config = dict(
    num_classes=13,
    hidden_act='gelu',
    fused_qkv=True,
    adamw_weight_decay_other_params=0.01,
)
Rows from block 5 of a small sound classifier, named by matrix and row number. Rows with one number within an expert belong to one neuron, the router's apart. Each number is 128 + 24 x the weight over its row's rms, rounded and kept within 0 to 255. All counts start at 0. Numbers have three digits each. After the name is the row's rms in percent of the matrix's.
After each expert's rows are labels from the 100 clips, of 14976, where the router gives the expert most weight on average: "strongest on" is what is common among them. Only what is clearly more common there than usual is listed. The data: synthesized solo parts of chorales (CocoChorales).
# router: router (model.blocks.5.mlp.router.weight, 8x256, trained with AdamW), inputs 172-255
# up: expert up (model.blocks.5.mlp.up, 8x128x256), inputs 172-255
# down: expert down (model.blocks.5.mlp.down, 8x256x128, transposed), outputs 172-255

# expert 6
router.6 091:106083166082119138127085117119094133100100094132152143175107115146128118119109112128139150153113085101154155136204129113112171130154090125178158170158169125131113112096147097121126103112140160131129114105140109151136115099116129168098125113144162118100
up.0 101:103131124111149124126104110127126131134157078109170112121111113126084113093125135139084099116135126134108084152148163155114121147107151105194102142124113135125131120117165099169163146152097111116080114148133155115100157137088126156138140131111131142102
down.0 099:157149119089146156160151163102160096108127156132124122154139127162133146140120143110191084156088171093119132135112122107146130125119128149113131108149091113131139173113156156096137125124093121117150157156125116113114138143105143144122140107139112114111
up.1 094:113101143147123098069116112138130153116161138094104139127127152098115107119148190110101137113162139128107112094098153101146127128126134135124127082122135111121157129124079141105107116113160172081157151142159116076152119142125117118136113121095130138163
down.1 094:111121124155164140112105170130133152176089106080134087145121134132115157131111119129132119129102127121146138137107117101055136182157134118162165118118140181156126142168127146146111120097131152144140107136151117155109131097148123142141106151140123113164
up.2 102:157129119132141179110150122136148099147112131120121130138126103081139114145127119168092108152133142124124106118108112122132119138137147135091185116150106074178148145138170124124124078158107165185120119163094133150108139134122113103144139129095144139151
down.2 099:140149119172102175189123134134132135108167137158064117139108111154139124113128145121121114069082124111118158099136104105132106121143123135099077156120148130147146135158192135114123151096156107082161145091122118110190116123117122153129149118124112136154
up.3 077:150119130135148112156116127127135129127171098118077145115130121169141137108122089095112136110141148136145106102124097136150149116123129119142105139122114148165157140121155147115072164115137077134149102164111168094145120104107141084139107089144113110136
down.3 082:089132106119157154083124127135132113114117145186138128137158124141094077110158178167105156111117105101124106117141136134181132140145134080108130121120148108087137121160101104125091140103158102124123171075146124126136078147122122145156143164064152158120
up.4 081:150120113097094133144163140074169112169113128196120089136134123068099133141114144106111136111082125136150142113114140149116096126155132100133085142105155137119182161172158166118091102183112124122094133104130137115093132077107136107110170123162098154132
down.4 085:146191132085144135087119130162136127101148142131145131118147119118157107095102146131098140107116168095160106125113122132126170137136131128132159148136123159132124146093148135162153115163158121114130108070101124147136094163121126119106147170105122140123
up.5 095:101162151132145100148119139142164110117107097116135118164134121119150083095134114070094111149150162148136140127070138155153104132092146142113085160133098174102118102150124095104121125097138159161101136141140153091149177110092106118146164180093146089146
down.5 097:149119175094122153119111167103139118141166130111141106109129112110123116124131157121125113116130134104128073123129147157121161148117118178156147140116160132116120183101080157122128159119115121155139111115108148127125119115137145115183097120124101189161
up.6 127:106088141139125103154104099124136188145133106147153142096142148128125112158102170123118117083124149144089133154117134105092127141121142091115164130145134141121103110110162125111128125133128113119152139159126137128114139093124108102130176112119142167134
down.6 116:120114110163129130151097102101114149092130111137153154159099108132155146115074104108164133162145113140138127150156136118151122082135118124132086128099101132134140144125055106152117132160127145111123148115140151117158128136164091141113122133155113114111
up.7 112:097099168154125136134117142145128094114110154132180122145145120100094128129129176113148144136174159153129154163120154149104117088117140137140125141110107150158125131143090141165115094149143205165137075117103151167110113116130140167114136178115170135114
down.7 102:132119181120150154184113128156146151151116097102154137139145167104160123106148105192144137124126111131137100137150105124115108140155097093146106129120122155149137139085145094124134095107122111101095179150094131101145140113076107134176118087103128144103
strongest on: clarinet; note F#4; note G#4

# expert 4
router.4 112:115076156162128114172160105110127084114102137140154132138087119139118140145121126124096119141157096135123150092116144169149130106150111119143144100090150146173115088116140108158155112117167123156106126144102125145133183144160096137125100141143124152101
up.0 090:102147126161121117139134131129175177125125151122105138103130128145093138092087193116150130107118129108118123145108115180116132121157152157129137121146127159138155110115151167078112110156145096136120164109093171123121160097100089105112100080150139104135
down.0 088:132127124126106140083146105159103115140146115156102158165169117149124163116141065087119096162137129098171053140078090109116094148089115122127135124122160144143163105152141105154111083144122116134128142163130139148144130148108159127138139107140155144127
up.1 085:109120157120113140126121131174128199193164098125136127137158095102161133143125137129085120130137148119088090131150138138147163097139146132147087121122081103131113111123123113083138159123125094149139144126133141133183140152106133088102127169156097138130
down.1 088:144140101150135156132093147131111115190115133096135078100154138154102141124143130154128115153157113107130139111116126106095069113107151129158124104158132121109135119140139124138124140142147184149132114109115124068114099128125155131175106125114173094125
up.2 105:136175150131150146126138078102098146115120113129109110110118125159105106138168122121143123128139109135143159139112154125126118103152151165169134104127143139088126164113142155155126123164136096102125111129114085106102127141125087169138145110172157111118
down.2 110:160099117170120110148143165162103135096098170151138124097151139128127125108109119126069169103092109106105139127172143129180127106146150186115148175107112127174107168156113126137151143141076108117120196124117157149115143141146154130099152119147141139104
up.3 108:136098141126114128134158107125153110114106147122142141119126181111100147092152132136113124141152159145136140115137128130173158173144143090144124152114092113145120111174164081105136095132112127155140115141158082110109138146134111142117109103118118090123
down.3 107:133114130173122115063119120142127136152128097152104071176112078135158161092140163129130129120102096103124102122135138144076101122106110170112160129128144095128135137154171149115117164159149135119117137119136180111155147122108150107116160161121115127153
up.4 090:126112109102119180114114136133080159173174099121132109130137176128115152121111077126099124109157127082102113108129142107154130113127137181147137144130086127164119108112149106132193155132118179131102154127119100097118122092098117107130096152114147093100
down.4 085:158108137125144063174127148112158107160166116145172130161141110101128136133108188133122164153137111155121153150112139102124129130103097120147152101155155097126151139144124125104107099107180182099129109140107142146097155154073117141128131162137118090109
up.5 082:126143155134136097139086147152135156129119135080100129136159151150157127155138084116136127109106146128152131154146150111052152136182105129154141161126115142150129185147112167071121138130136142133152181156121108141158143177108147117134117149129128108119
down.5 087:114103132125138092112179124127129124171108141148185147135168131151138129114175123116146141172101143121098078085094109136159118145120169107148106115172144130140114083140126136171127099109111117100132133091109124157121113117137133106114128086174147115112
up.6 077:101096105108170142136108144157159110154138154128135136119126157156117103128148124139139107160135157168147141132152082132109106139103139098128124167151111122116123175151133130086162146085113125160126143089124153119124095102044171127145108105114155113089
down.6 083:149129098084157111114130110106110098115147122126147081149168114114118126141142152180175107127122117101108085151120154127187126172178111136124144086184153120137127105151138120127104128139091161068124168109124140120133108123126116146106113136108152150149
up.7 082:134144139098113090143148158166113123107137124128113160121104122157082111141133089143061149129132101137098146184111100121115138120097150119137117106152122147165112136134125124165125163152093125148142135110113134151106140167114133165152117135127126107147
down.7 093:117102114120114128134091108129071151136107189133146166133166081106170135105108114125127132125091180140127106105138117123150094115149162152151167108152136112116125165113101155122140117124133100115175133088123130134126147124058103108122157148166158133126
strongest on: flute; note D#5; note F5; note F#5

# expert 2
router.2 102:157137134145128109107116112122120155119126128167135134149100109120118160174108095164083138103130115165139117091137152178135116099094141091131146106115151160097111083122142149119168149142118079153075157145120163123145160164119113146110110071181128102090
up.0 082:135133119131108143117200183146128137095099097151164112073107153155091154119116156131151139107142123113166109156136095076159087109143137111095137111128101164113087153133094139109128149113138120153115150163108129117157086119130145131154127149115154125155
down.0 083:155084115141159148168122104096139141096114144064159152139147101116145131146103097160143081106135137118082116180121127121138140141167149109110120126159155112121180163078125117153112134128113117150197136110120120094114147122150155153111106096102143147137
up.1 085:099131076126099157122104139111113127091147142152148134123124145079053116158107139109127150131157114113120109146159131127158116113095152146115111144184137156136100094139125154126127122158102145163099134140134116103149136180152129153146130204113166139123
down.1 085:135111166121145118117140142100144102158122125119134110110149129132165137102177100119107148094118131119123188145146073136122155105150133178088094157112122103092155136166100142143151119091091113131126116153117147157128132121099110147179128083094115145120
up.2 110:104146119141129091173126110138090111142094114136143104120109142166115112176135113111095123137098115149141112114155086151150163125148145111174093172085118136127155152111132146143125172115147064113082172090114068112160163157152169096150113176097159106126
down.2 116:125100149162155097114139112135158104141097156141127117105100097138159151120136141116152140138135145121115182153147130160128156123116090136125128174144103117133142118154146087117144138114141142123167114143154146110125135140131085124141120114173103163105
up.3 088:094123101121123139094089126119136085154142108156134147113139112149116186121105181133116164131099157122146124142112149122131126139157118115126120156159150165129118127134116143156112098128158079099145152123106136177093099119175110115129153125093104102159
down.3 086:142137115082165117122158171151084163120124136159117132155118128120114134140163130142176144138164097114120099113137112089164111128138126116168144149119148099073135161151127126137171145139138150125117126151130081124121095145111164137128140117116146119115
up.4 087:093120135102153121165167160151131095080139154116140122073137167136126169118129152110154156144107133142108127169078111103120139093126157119110156107117134108133160100172088124096170076137091102139157136152144145132126115090123119140175118117151101153132
down.4 091:116097151125147103118115111122138123117085131140136147137167145090075111163111088084139150054094078084127116127118149092121111151167142138108108133120158135121107152127091116131120113115149159116114147077114127173146158133111107164147120101127144096132
up.5 112:111081102107131083129147108135120135100137123125096121127129126151103128116099144110131118077148144108102115117154131113136166079166169164127144126093109152125123179127127132152095100160121132096137129118146069125132086112155150105070157169100125125172
down.5 109:129112177112106134142150137109114111119136134133184144116096089145151126167123155175134106156110132122134135146088154105113098118095126087125131143126138119131095123150116145184119118121128170114149118162139167113106169093113109153180126063167138119129
up.6 124:149120141122154139102171117155177149139088116122138115109186166149147119155119147139149134105134071169130132190146149136132181139134124122113155126099141157114104089142147119157163143137154140147114156120122106170148146157107150136158137164100146156142
down.6 131:125148135130162130133116127168129137103126127133137153136100136127163119122120100152114120143151131128192157093074141104106096100127092151140146128125156149116112090111127134054126111097133128190165166134155174086110109144108134111121111154110143117141
up.7 109:123121135082126121148197152133112124149123157099140136127113095127187107113160135128121121128106119085161141174064121123109145164129117100113165090126141095170137130112179141119144120183108129155168120128139119108124182122104112122119123126137117088120
down.7 102:113142147148145130136131123137132127076084127133112126110139148129137110088120118160125165125138104121101128108104156126101079093118146110194095141160116149166129093115114132161122117102146110156073115122134140114119146186150140132113105101131124147139
strongest on: oboe; note A#4; note B4; note A4

# expert 0
router.0 098:189154163107130124104072110105095142140118158128119080165088091130163160103138129126103113149150112168108168091150151119138119155134114136153118148136146119095152112106155141099081102120097112086143114146127144137123112131142134155099129137120086116109
up.0 082:118114176140107127104190064154167135135114133136135144123191078108138103101129137110133140112146129144110126102123143117125143154174114134125126161122119088151121097096071085129128163159143063130066115147079116125114124140152116105133155131134164147109
down.0 093:160136122148150178166150124097114098115121104126144141137194072109157171162127062101153096124103128107154119127163133134189130104105122158132056116172134162152079200122141160071151111069115126104089143126143125167125110167154131121127132136098094120142
up.1 097:121107119149116125078121101129098110100157105121137171120156119146094122106118148124067107111100136121123123066125122123102125133144135086132081142149144128140139151136113144120147158131109182183148160134158151113134139128138143123185114103146132125182
down.1 091:116170103142145101145194113120138122115130077159129106153074136144167109103102128100096176151092134153127098139118158112113126128104145116131135128136125113149128141127153142143101159152149094093159165181117132145110124113146147091145154081124129114086
up.2 084:121143110126122114115169157128187152102135063145151133133101154168138138116142178153153156136131160113098121145076119148135097129131171110099184118127162157097085116156119123078139125161123141168121148152100092108106138131125123114113105091134130132122
down.2 097:107089135101146118123092135135117129132107165130101114075162136081130125157167126133127091115144141141131108116174145134155117137094076103124124151143140101181109096145148119127144122131130145077133126107135118163163146124101123128163111032151102142139
up.3 094:122141153132136151139096122119117126138140173148101104076114137110200112168118157117107145173143109130146156092143115125155171143139109101116112173110112086173141141169106105104115121140108116165100092147114093130136141176150057149146130132147127147105
down.3 093:125137135148157134133137119139100121110149138135122181154158119086108101110100111119127125079132165150095120137149153128145134089126126153122154139131130089094109157124135144118139083133104142133093130118128139104114143135135143171172144148124098190132
up.4 081:099131120086166145081095132120148139096103140150106102137173138153133129149095149120140150111087169174106099145141097122139084152083115115117159129141108093084091143126123122126130140157147148130098146107115142129142121143138124115133126094092116089128
down.4 086:140129133136131133104145150162158117131139088152126143099128112106152128185098120102112153114153098116125165153102139134119143141122173115132103131094107122141097127096097092153157111111111123095145120126111107109133109135082146140142150137149129098125
up.5 088:052110147146117119143088088131116127136141129099189129168122155134169137116133143166093128094150158147127089134090093122152132143156125099106100092132122130152107152135106161119136128133100132132114162116110091119093116111074100126151133162087134120160
down.5 087:093137126081112099135134115155101131142135083128109117114151154162085151156147097118129122131117135132163152136105156132106135120109180132146116146143111095168147138138130142163163128116145128135178143173090094137112134109173118148107146107107147092127
up.6 105:164092154097120146125150110132103100142123166139106154123140131105146147089158147154153144112139104103102166125130092099137072140151125168143099109121099167098094115156132105115105160130103099128144108106120123072108159117149143120117165093120152098148
down.6 103:088125117175113104118176152151138147119134096144171159160114114156148120136135181144132144132082111128112095140142135093118148123143175108108114123147131105099171166123138151143123144111096132100114127154123145088149153161091118123154131120145157124109
up.7 136:170097135122149135156130130131132131144122107104115105201146144093101185122138118118122097116130110132112105106087136175083113120139127119107157153162114151123134173113131126114138113123147116133186149141130149124121132178139126120100116108138086108109
down.7 142:164114114116161102143130049127110120139120176144150099136074107158147128112104136092109130134135096121116140099173134077109103147118176131125130136122119131104154101116168129111121134112086127122119142143159129120137103123126117163148099151143153057132
strongest on: trumpet; note F5; note D#5; note G5

# expert 1
router.1 102:134138125126094151089144146104145152172147146070148131132097114126130130161154116130126106134130091132141172113087153159127091131117081112142090092127160132121133138108134114157133117151103154096161132165128115068143106158123116109156131159145135155101
up.0 100:082130101149108138144111156115094133131139121096147116123132124107144106145168159137161107117172145121116117147120123099129142089157144146147104136090140130143104140110104150152119143139104117147116128103111130088145120166115095181163136110119135137145
down.0 106:137102134130131158092106162100150133132078132126167148152160144143095092161131142143113123109141107162133136132135157114115121157138069162135140111144114132109081145131116123149097136173125131110133075125147138137128113100143149120133078139152121149094
up.1 131:125082106123121163145183197118148117087150142125148118120158139125124122157152089141136134124114093087119149102119139126083117156148109128119148139117094162155145150108134128161138136139109111068139150101181117140115126108095118120154132115157166109107
down.1 122:147162156109096134120112115147157142168120132136135112167121116133140198142132145086123149111100100153146121181125162162119114101143112109126101144144113125099165083153162113111119126149116173143126134116169148104113151169111118142148137173114113105168
up.2 084:135114151156177137118137101117134116163111100116175116101152129145118150076100140115127154110174138136133111114118124092122123108136123160137125201141115120178122164096118114131170115114092119114141138137116115173124132161137097137136097073166150149135
down.2 089:125066118115088119139147100147102117116099157157129137121145132163104137141159136146100151114068143142113142138125119152118130120106140106123136091133165152133160100135144138084121149082151119122168129126149095165136127115117139115095141157117141116144
up.3 117:138151126087128145139127140121140121130176115143097125118159150103130118128141123114183156106110065141102130106137133133084146134105137115138154076074106104105145168133124139141145108151074133073156150157123081152109153154143123147128097148123128160118
down.3 112:135119096118116086084111138120127132142133150127153158129120121105129125097135122118111116156103112080134136161131183167146087161122166126125125118168123149157095077128177136123128130109134145146095130089132146157143118120141151132149137115156117140124
up.4 095:107110099107162107141148117117126129114122132102152142168127101134154144134152127139115122126099161127112137182133144093182094084139139133119179093166126083133114114137123135104111179139100163130147125120126147054144145115111127120145121134137102157143
down.4 094:138115102142100107107117121117178106132136130126124143133063141095123079166154128130089138135129156123165136121146135167114129119108138091073099098055160131189119182094147130177136117163147153140159190121107162131131152131074080143104137150143112095128
up.5 081:161092090148142132140103158163118123144137096150133084156147115162121153128110123105082166146135139155125135122129129164094108135141158117130112138155143114112136178116147176115098148159113150131151110139094131161148105123108102127158113111113116058104
down.5 087:131094128122157155129124133148188123117147134165133107119140133141148144116099126118131099130162143100116111162129085140106070086152127109111166121141095132132184110086123133136120139135130141112136124142153138148093148154094132112097145142112098103110
up.6 103:090118130128105145107143104173062151123086126133158191072107135135118123152092117114160154128118138089142135134161149163137080118149115153144091163101183100120138135122069120143115124105146125148171112140149093126107108089131165106120130113093146112109
down.6 105:161147136088151122163163092118127144122174043122135116122182158166139111107122153144144140110095110120181136150139083088116147177124120123165135109140137132091140113201136118100148154159127165121117108137082165123128126114160114132143102153121128134113
up.7 103:112186123177159115134055137153145154082114096179129149166147134181141116128137134127118126056114090130133167105096119124171171116147124119151064104125126128144135177069146180107093123143120136102145131147138081150141116114102148133172137137138103132129
down.7 100:148093140126141142142159143106152183156163141160134097095133140128111137116127112138137105163123159090113120134104148103109129097116109125108194119170133130129124159177073081178145113109096129135137129125095171097140147144130149124115121122086157121121
strongest on: viola; note F#4; note D#4; note E4

# expert 7
router.7 094:119139159121130145078084139121127129087155167117120152094132096114119173131105102113104100105102139131156147115092117095110141135108091094126127114157165192100066149103161163127114107179161118121113137101129118126121145156101115143123118153172142159099
up.0 093:117129141113117126149134123147180129075118146161155141131093113156121108144111110144150109119161124097133112118148107112147095125160181106098115116081096149113101133123144149109157083155114126146093139108127151122141151126138116138129135135140136094104
down.0 094:113110084109096151133137076098137109162128117111103116139118109129158142139165114096198118139104121096128114146126140124154145127137109172094125124118142115119121191140086177067127123136086085113156130142131097120122152104125116108094135159173136109109
up.1 128:119113157128095094132146178143152086108152100101132152129096091118094129088102159115106137110132111118148114101111073145101101136111116087166139095153114141100151115130108121098110138142104140176119112149143141086099123104090118132162107141120130175136
down.1 127:124106143120165096159120113162067101114139169175142132155143150160116126088098077126143125139111110161110154128166125113155141163153123111103105172137159080106120123139135146100125154133158087163142128119108127122142123103143120125122145101158140117150
up.2 099:077101110152143127099117139114134137088099087158123146075096140119186171124077121092135149105103140133120150135166146131134105139157090107111133168151153119172128110164129129113128140143130105147102144141142120115128132123150117122085135136137114098112
down.2 100:136122160091136174136115108145094178145152111121162138157103131140131164187110129143126130156100079164110112151087104135130121136161178154128099138147089118147127141112140079161120109158132132141153190119121138138107136169164127123106099147126105108095
up.3 110:118114096163151157152164172106092101104136084098142150100164128093104130153103108123142117123104134118161133106099162161119118141165089132120142127103137152119119166139158142142114078126117145170115123108110165102161129175145114100140170134137130091110
down.3 109:130150120108130095091165151152154107127110113161106108145107122125101155120088092126135121118147070107132135083118154132150095138134160083112086121114125109124147113115110140131148201138137130128148126154131123129132084150112129099071112132113139140163
up.4 098:115141091157113105147080179124067172134100109155100114151114187111137109163132131152086170144144081102089131136139123124122118101127133160121131110130142173128118182114104143122144133112117088156152139156104100124135104149112142111178152159115108124157
down.4 094:155116115106103106161166103089114108137118118155107152106152113135149148102141170084119152147139119111142132092146153151122120121149121129142117095125126160137173147131124087132146110093140158142107102155153127134109165110135081159034142113187174107094
up.5 086:088138150146122111161176139134150123126151124119107162152106154171101093166152122153150140169162121119128146147150097088121099130132168107162193111144135128128119136121117139130162127142142145161163164112094136105113080156143126158172098139116130126138
down.5 080:117114141180160151175089133116131101122120179146182120093120143166115119095096119138056127132137144142136142133123154134174142167140177118071108163104139153149166148110099126127110111145111139090112117137139153144125160121132139103105120147142109105128
up.6 092:121145083137109114159109120119097166110106122143101164124108128153089174162145126137123093147144115126105187165156087110164169121153175138126173116134103098103147120145124130131146139118143154101108138129148092124134110151150152131174118155150137176098
down.6 095:116139110130124151131159153156129145131129091069107113139155183123154106117158160124203150117106134166143093140144112108124090125127096145101105102095153158143108146073187106140158141133066074116119088167113148141129106086106104154143142167114138093109
up.7 097:124118088137074160166122096129115165156123120111129158105178156143131096083155115133113098130129186087104122149131135133172097140133154133140144145128107131145128168119125123084108087099103089089149132126134106147117142138156115154102135134129108119184
down.7 089:115126116151069136187089099190095112117096166115129134130135105144129137144166145117164132111152104158078127119156110121117091111111133148090137103153121102134113125143141129124113107141176172183106127136127110161123111113088149113121158140114122111132
strongest on: horn; note A#4; note B4; note A4

# expert 3
router.3 107:133146153164099141108167133158074131155141172098130142103129099143109144128144097119092119151135122128117162139136144138089116138119101134083116114124124127092160121101133106148137108131144157176160145106131171149146109159156127155102086181152091175133
up.0 134:116173158137144162114137114147108136142150132141144102135143128091113080128106137131126152074094123112157092136119105113133172141103181105146145149149144137162147116136097119072144123149135183171141067129114127159111096115154090097123120124140157111120
down.0 139:162132102140128148094071143098138097126173139073147101186094117125156121116121161105072114168127151160139169133103169131093132103133099142136104144165122154128096135107148077130118111109155171143121153177142174141157114104099169162096092155124099143112
up.1 100:117113124164106169140140100135123145098148155108115138173119085130154093112115156121107149117116074124114126143118124104150128144131095160161064150147155095086121153146120128159127164112116117151144138145104093146104094099101125122147133087101107116129
down.1 100:122125114067106125135145164109121169156117160147134101086083115105168138116105124074122166121113170120161077107077136101097077113141127114124155082148120131108180122137125097116162167117107135143173130137135113106103134131154108127111139167106149133143
up.2 086:131130122106124117128090146137106164124123112125122131135131127140090122080124132157140126123101141126151096130121135105126093154142115101127184158147113086143133131092157152106129118103131160160143093156075094169115124128133108118104146103096145062117
down.2 095:148092098095103123149133135100122103130159133126081110131121130132150150138091158137106125184156094140127155156134123116121136127123142130096132156116160158121074135108126129133134121141121110120118135128152145109125140138120126121157087133136157130103
up.3 116:130123095112122099125149108119090112179138127148117074171151124141124103141140161137132138136090116153102122162115148109130160098148137117145103153119118137116109169154090137078114121148138116159163126128120132179136118153121115120145116079124057127124
down.3 117:134108134163119148125121168133131157120181130112099142125107119134147176116155120108136121162105079123177156126125113166108165118119145142109154139131164138180121096101133151129175109129172180116094136152153149129169138129134164135134144127100124167123
up.4 091:108097164079115122115108142124087124107081145136156155120111132129145105144145132089100133127138127140143165076123145136115091157129136102135168132149114121130111104152137106117123135144076083128124115114098117141136103126155126149135090133148133146147
down.4 092:154142174115107125145094107110137143105128130184155124128149133172130156160123167151126136119127159120134101140150130139137142148133134113121150121152138126111159149132129122161105116117138167132119109110095126125120145109118147135156108139111183174124
up.5 117:135110112143133151162131175158134097119136142083096130124125142113149117163124162151155127134159089125162166174125131101082167120135125160154096152095116131125149180135112134162123135127154101085141163157102097068153135115145110133125124125111142151154
down.5 115:125137159125108153073103081121139169118123129151132119104112066139101121081145107143161161081157096115156088093144122100109135121116120158096135105171131146098166101113147102119125183121177113146136105105140109148117104106161121098108139117153115119095
up.6 117:128147077129130142125150121101150126150121120155079096112110138141151179130103147129169178130118117084141132158119080123152129101158100158114136164095106157083103089131126121118142077120120146152085143127112155090115117140172126094124107080131106117136
down.6 110:123118139131071152150109140116097091086166149133138127172085129125123085150158114116135097155154117111158195119129136083139151139151179092151147142144150109148138164094114122095117111135095108126157107138128060123130134115118130125129130093172131082110
up.7 075:094127130155086152112137082153117138109155139153118104114127169123149100124110097152099105103115139121116174138133167108164147154113117102118128111146139131168136163141123163110101150130128177150119113125095131158084144165133127078096135125095082105126
down.7 084:185148120124133107172164157109105138125147127094142084134082117071165111122132142128138184148108104116152107132152109141140147106133128153116157170153138160116144141151117131115123159174139101145145118143144135075111169142095142134169103138104157112102
strongest on: trombone; note D#4; note F#4; note G#4

# expert 5
router.5 093:123103143077116167139138113088155128115100090114130148110160120165136145131168127114151150152133124088132120143149160129137117133119115139117109114162145105135134120124157108145091155119139157128118106143146180144107130114115151096110151117134109117103
up.0 090:115124103113138108122105115147161152189124115166107116110134158117125113129121112116124165124103127141104133124113142153112150145133165130107143152088144096162147120108078148132119098135121112163133128120109099116115149122170189129126121144087138128135
down.0 099:152145125132118137138111116147152102100146098084107129093126117115111169188104139124102114136169135161084076146109102148134124124124095111134143116129120124128108149149133127173138120169137122070096147147102123144107089107109151119143110091136151114122
up.1 102:067099118133128123138079112135112152142167123162129086161169153122130130110146124125136070143129121153117142099127158146142107158093146122171131101112174146120132143126144115128100139106108095117105161158145131111145154094115119164171087129084108059052
down.1 094:110107136129125120105110151132098110153143104154113141108103114121134128118152111162111141123118134097137127144142138130077116082139126116114114136137066098108107120149136140128058136149140139103136131120159104175160104127143162149158159118186136142130
up.2 096:138157159139152105108152156110127096144188125115147093135150115125098107101088096107133150136131139139146089118133132114114109096125130115142165166145144105104080134158127125107161117160097151143176120120158101082137109138160147114135124145079187139121
down.2 099:119073077126136141096091124134109129128139124097107131148162160129121172187112157118141122132104137130146113111097127110074142117103133156093140173120169142136147143115118130119155121145131111154131156124140137160130130154118134115146134145120119104137
up.3 095:125140133121168104151159080099100136107142104123132089118119128137134137158145100136143138123129138120167126113123115111129119128139083094103162130105184110124155115124105099107144116153119125093154116121140121119129082140148108125106112128146100082121
down.3 098:128174132152115149095133125093151125126129129133100126097130132117133147148108150149156156131139128172120084125142108135156148133114152163139130173087090115146099126132151120121100139154124159106150143124111168189097116181111087147160130122130149151106
up.4 089:128157150156140114130112148155142124099131138102101147153183138080153138116130148086125122113102133152138083156079129092139141152121114123172088131136133147163113144160128159140105133097152078160128140129135125115158144133117132154139118112125172117121
down.4 092:086107074114143178110109139110151162154087103115100134151097112126141144097096158133083126110134139093137100118095119083138127145129145127096126104140126087131114135105108144162128131139138153151125178167108101119100127116130163109146135132166133183131
up.5 094:130159078134086090137116106102110131100147130177135165158158090069128085091118126153171109144109163122128116157090104100141110141137177091101155151135152134119158134138149077101108111129122149091102152168140167170126104123146105116134097135101149107149
down.5 095:107127144139152112166151137140120147173109132115091113095148113165104151132131119124135130114096133142112128065125125145135119137104133146150095176122133137190115096070117124138142109164134159131163135123103134179138113099097080117141132164137146121143
up.6 100:159157105126110099152170184128121122129177134167072085118108132118082117139162141142124130137099162122158136124120100122152152151126110098163121081140069095118125131105113147132111110157165101140151119155170132118145097116080169171108144131111117123111
down.6 099:113134164078137091120111118159158091146148111153139092102141134116102118069112129129115137138135110075072106109163117132101108106131104141129116111169141114123117104161112130158143123109100153106109124180138130131139162130144156135167151125139146165167
up.7 099:156123151142126122105120113113181141135119115075138124158145131125121166147091147144100135126137112153154138071111184181173128089133095145122098157104147082094081127111178160166126126169087137141123150172121105092154129153121110134096105120127140155146
down.7 106:128126157137089099138131168141091068128118146073129128117110103078102139120143124129139141163140071112150157150148155100120127151113113125094165107109103197151162127129145109121132112096178138119101182106144113110129125127105154150154116141137104105127
strongest on: cello; note A#3; note A3; note C4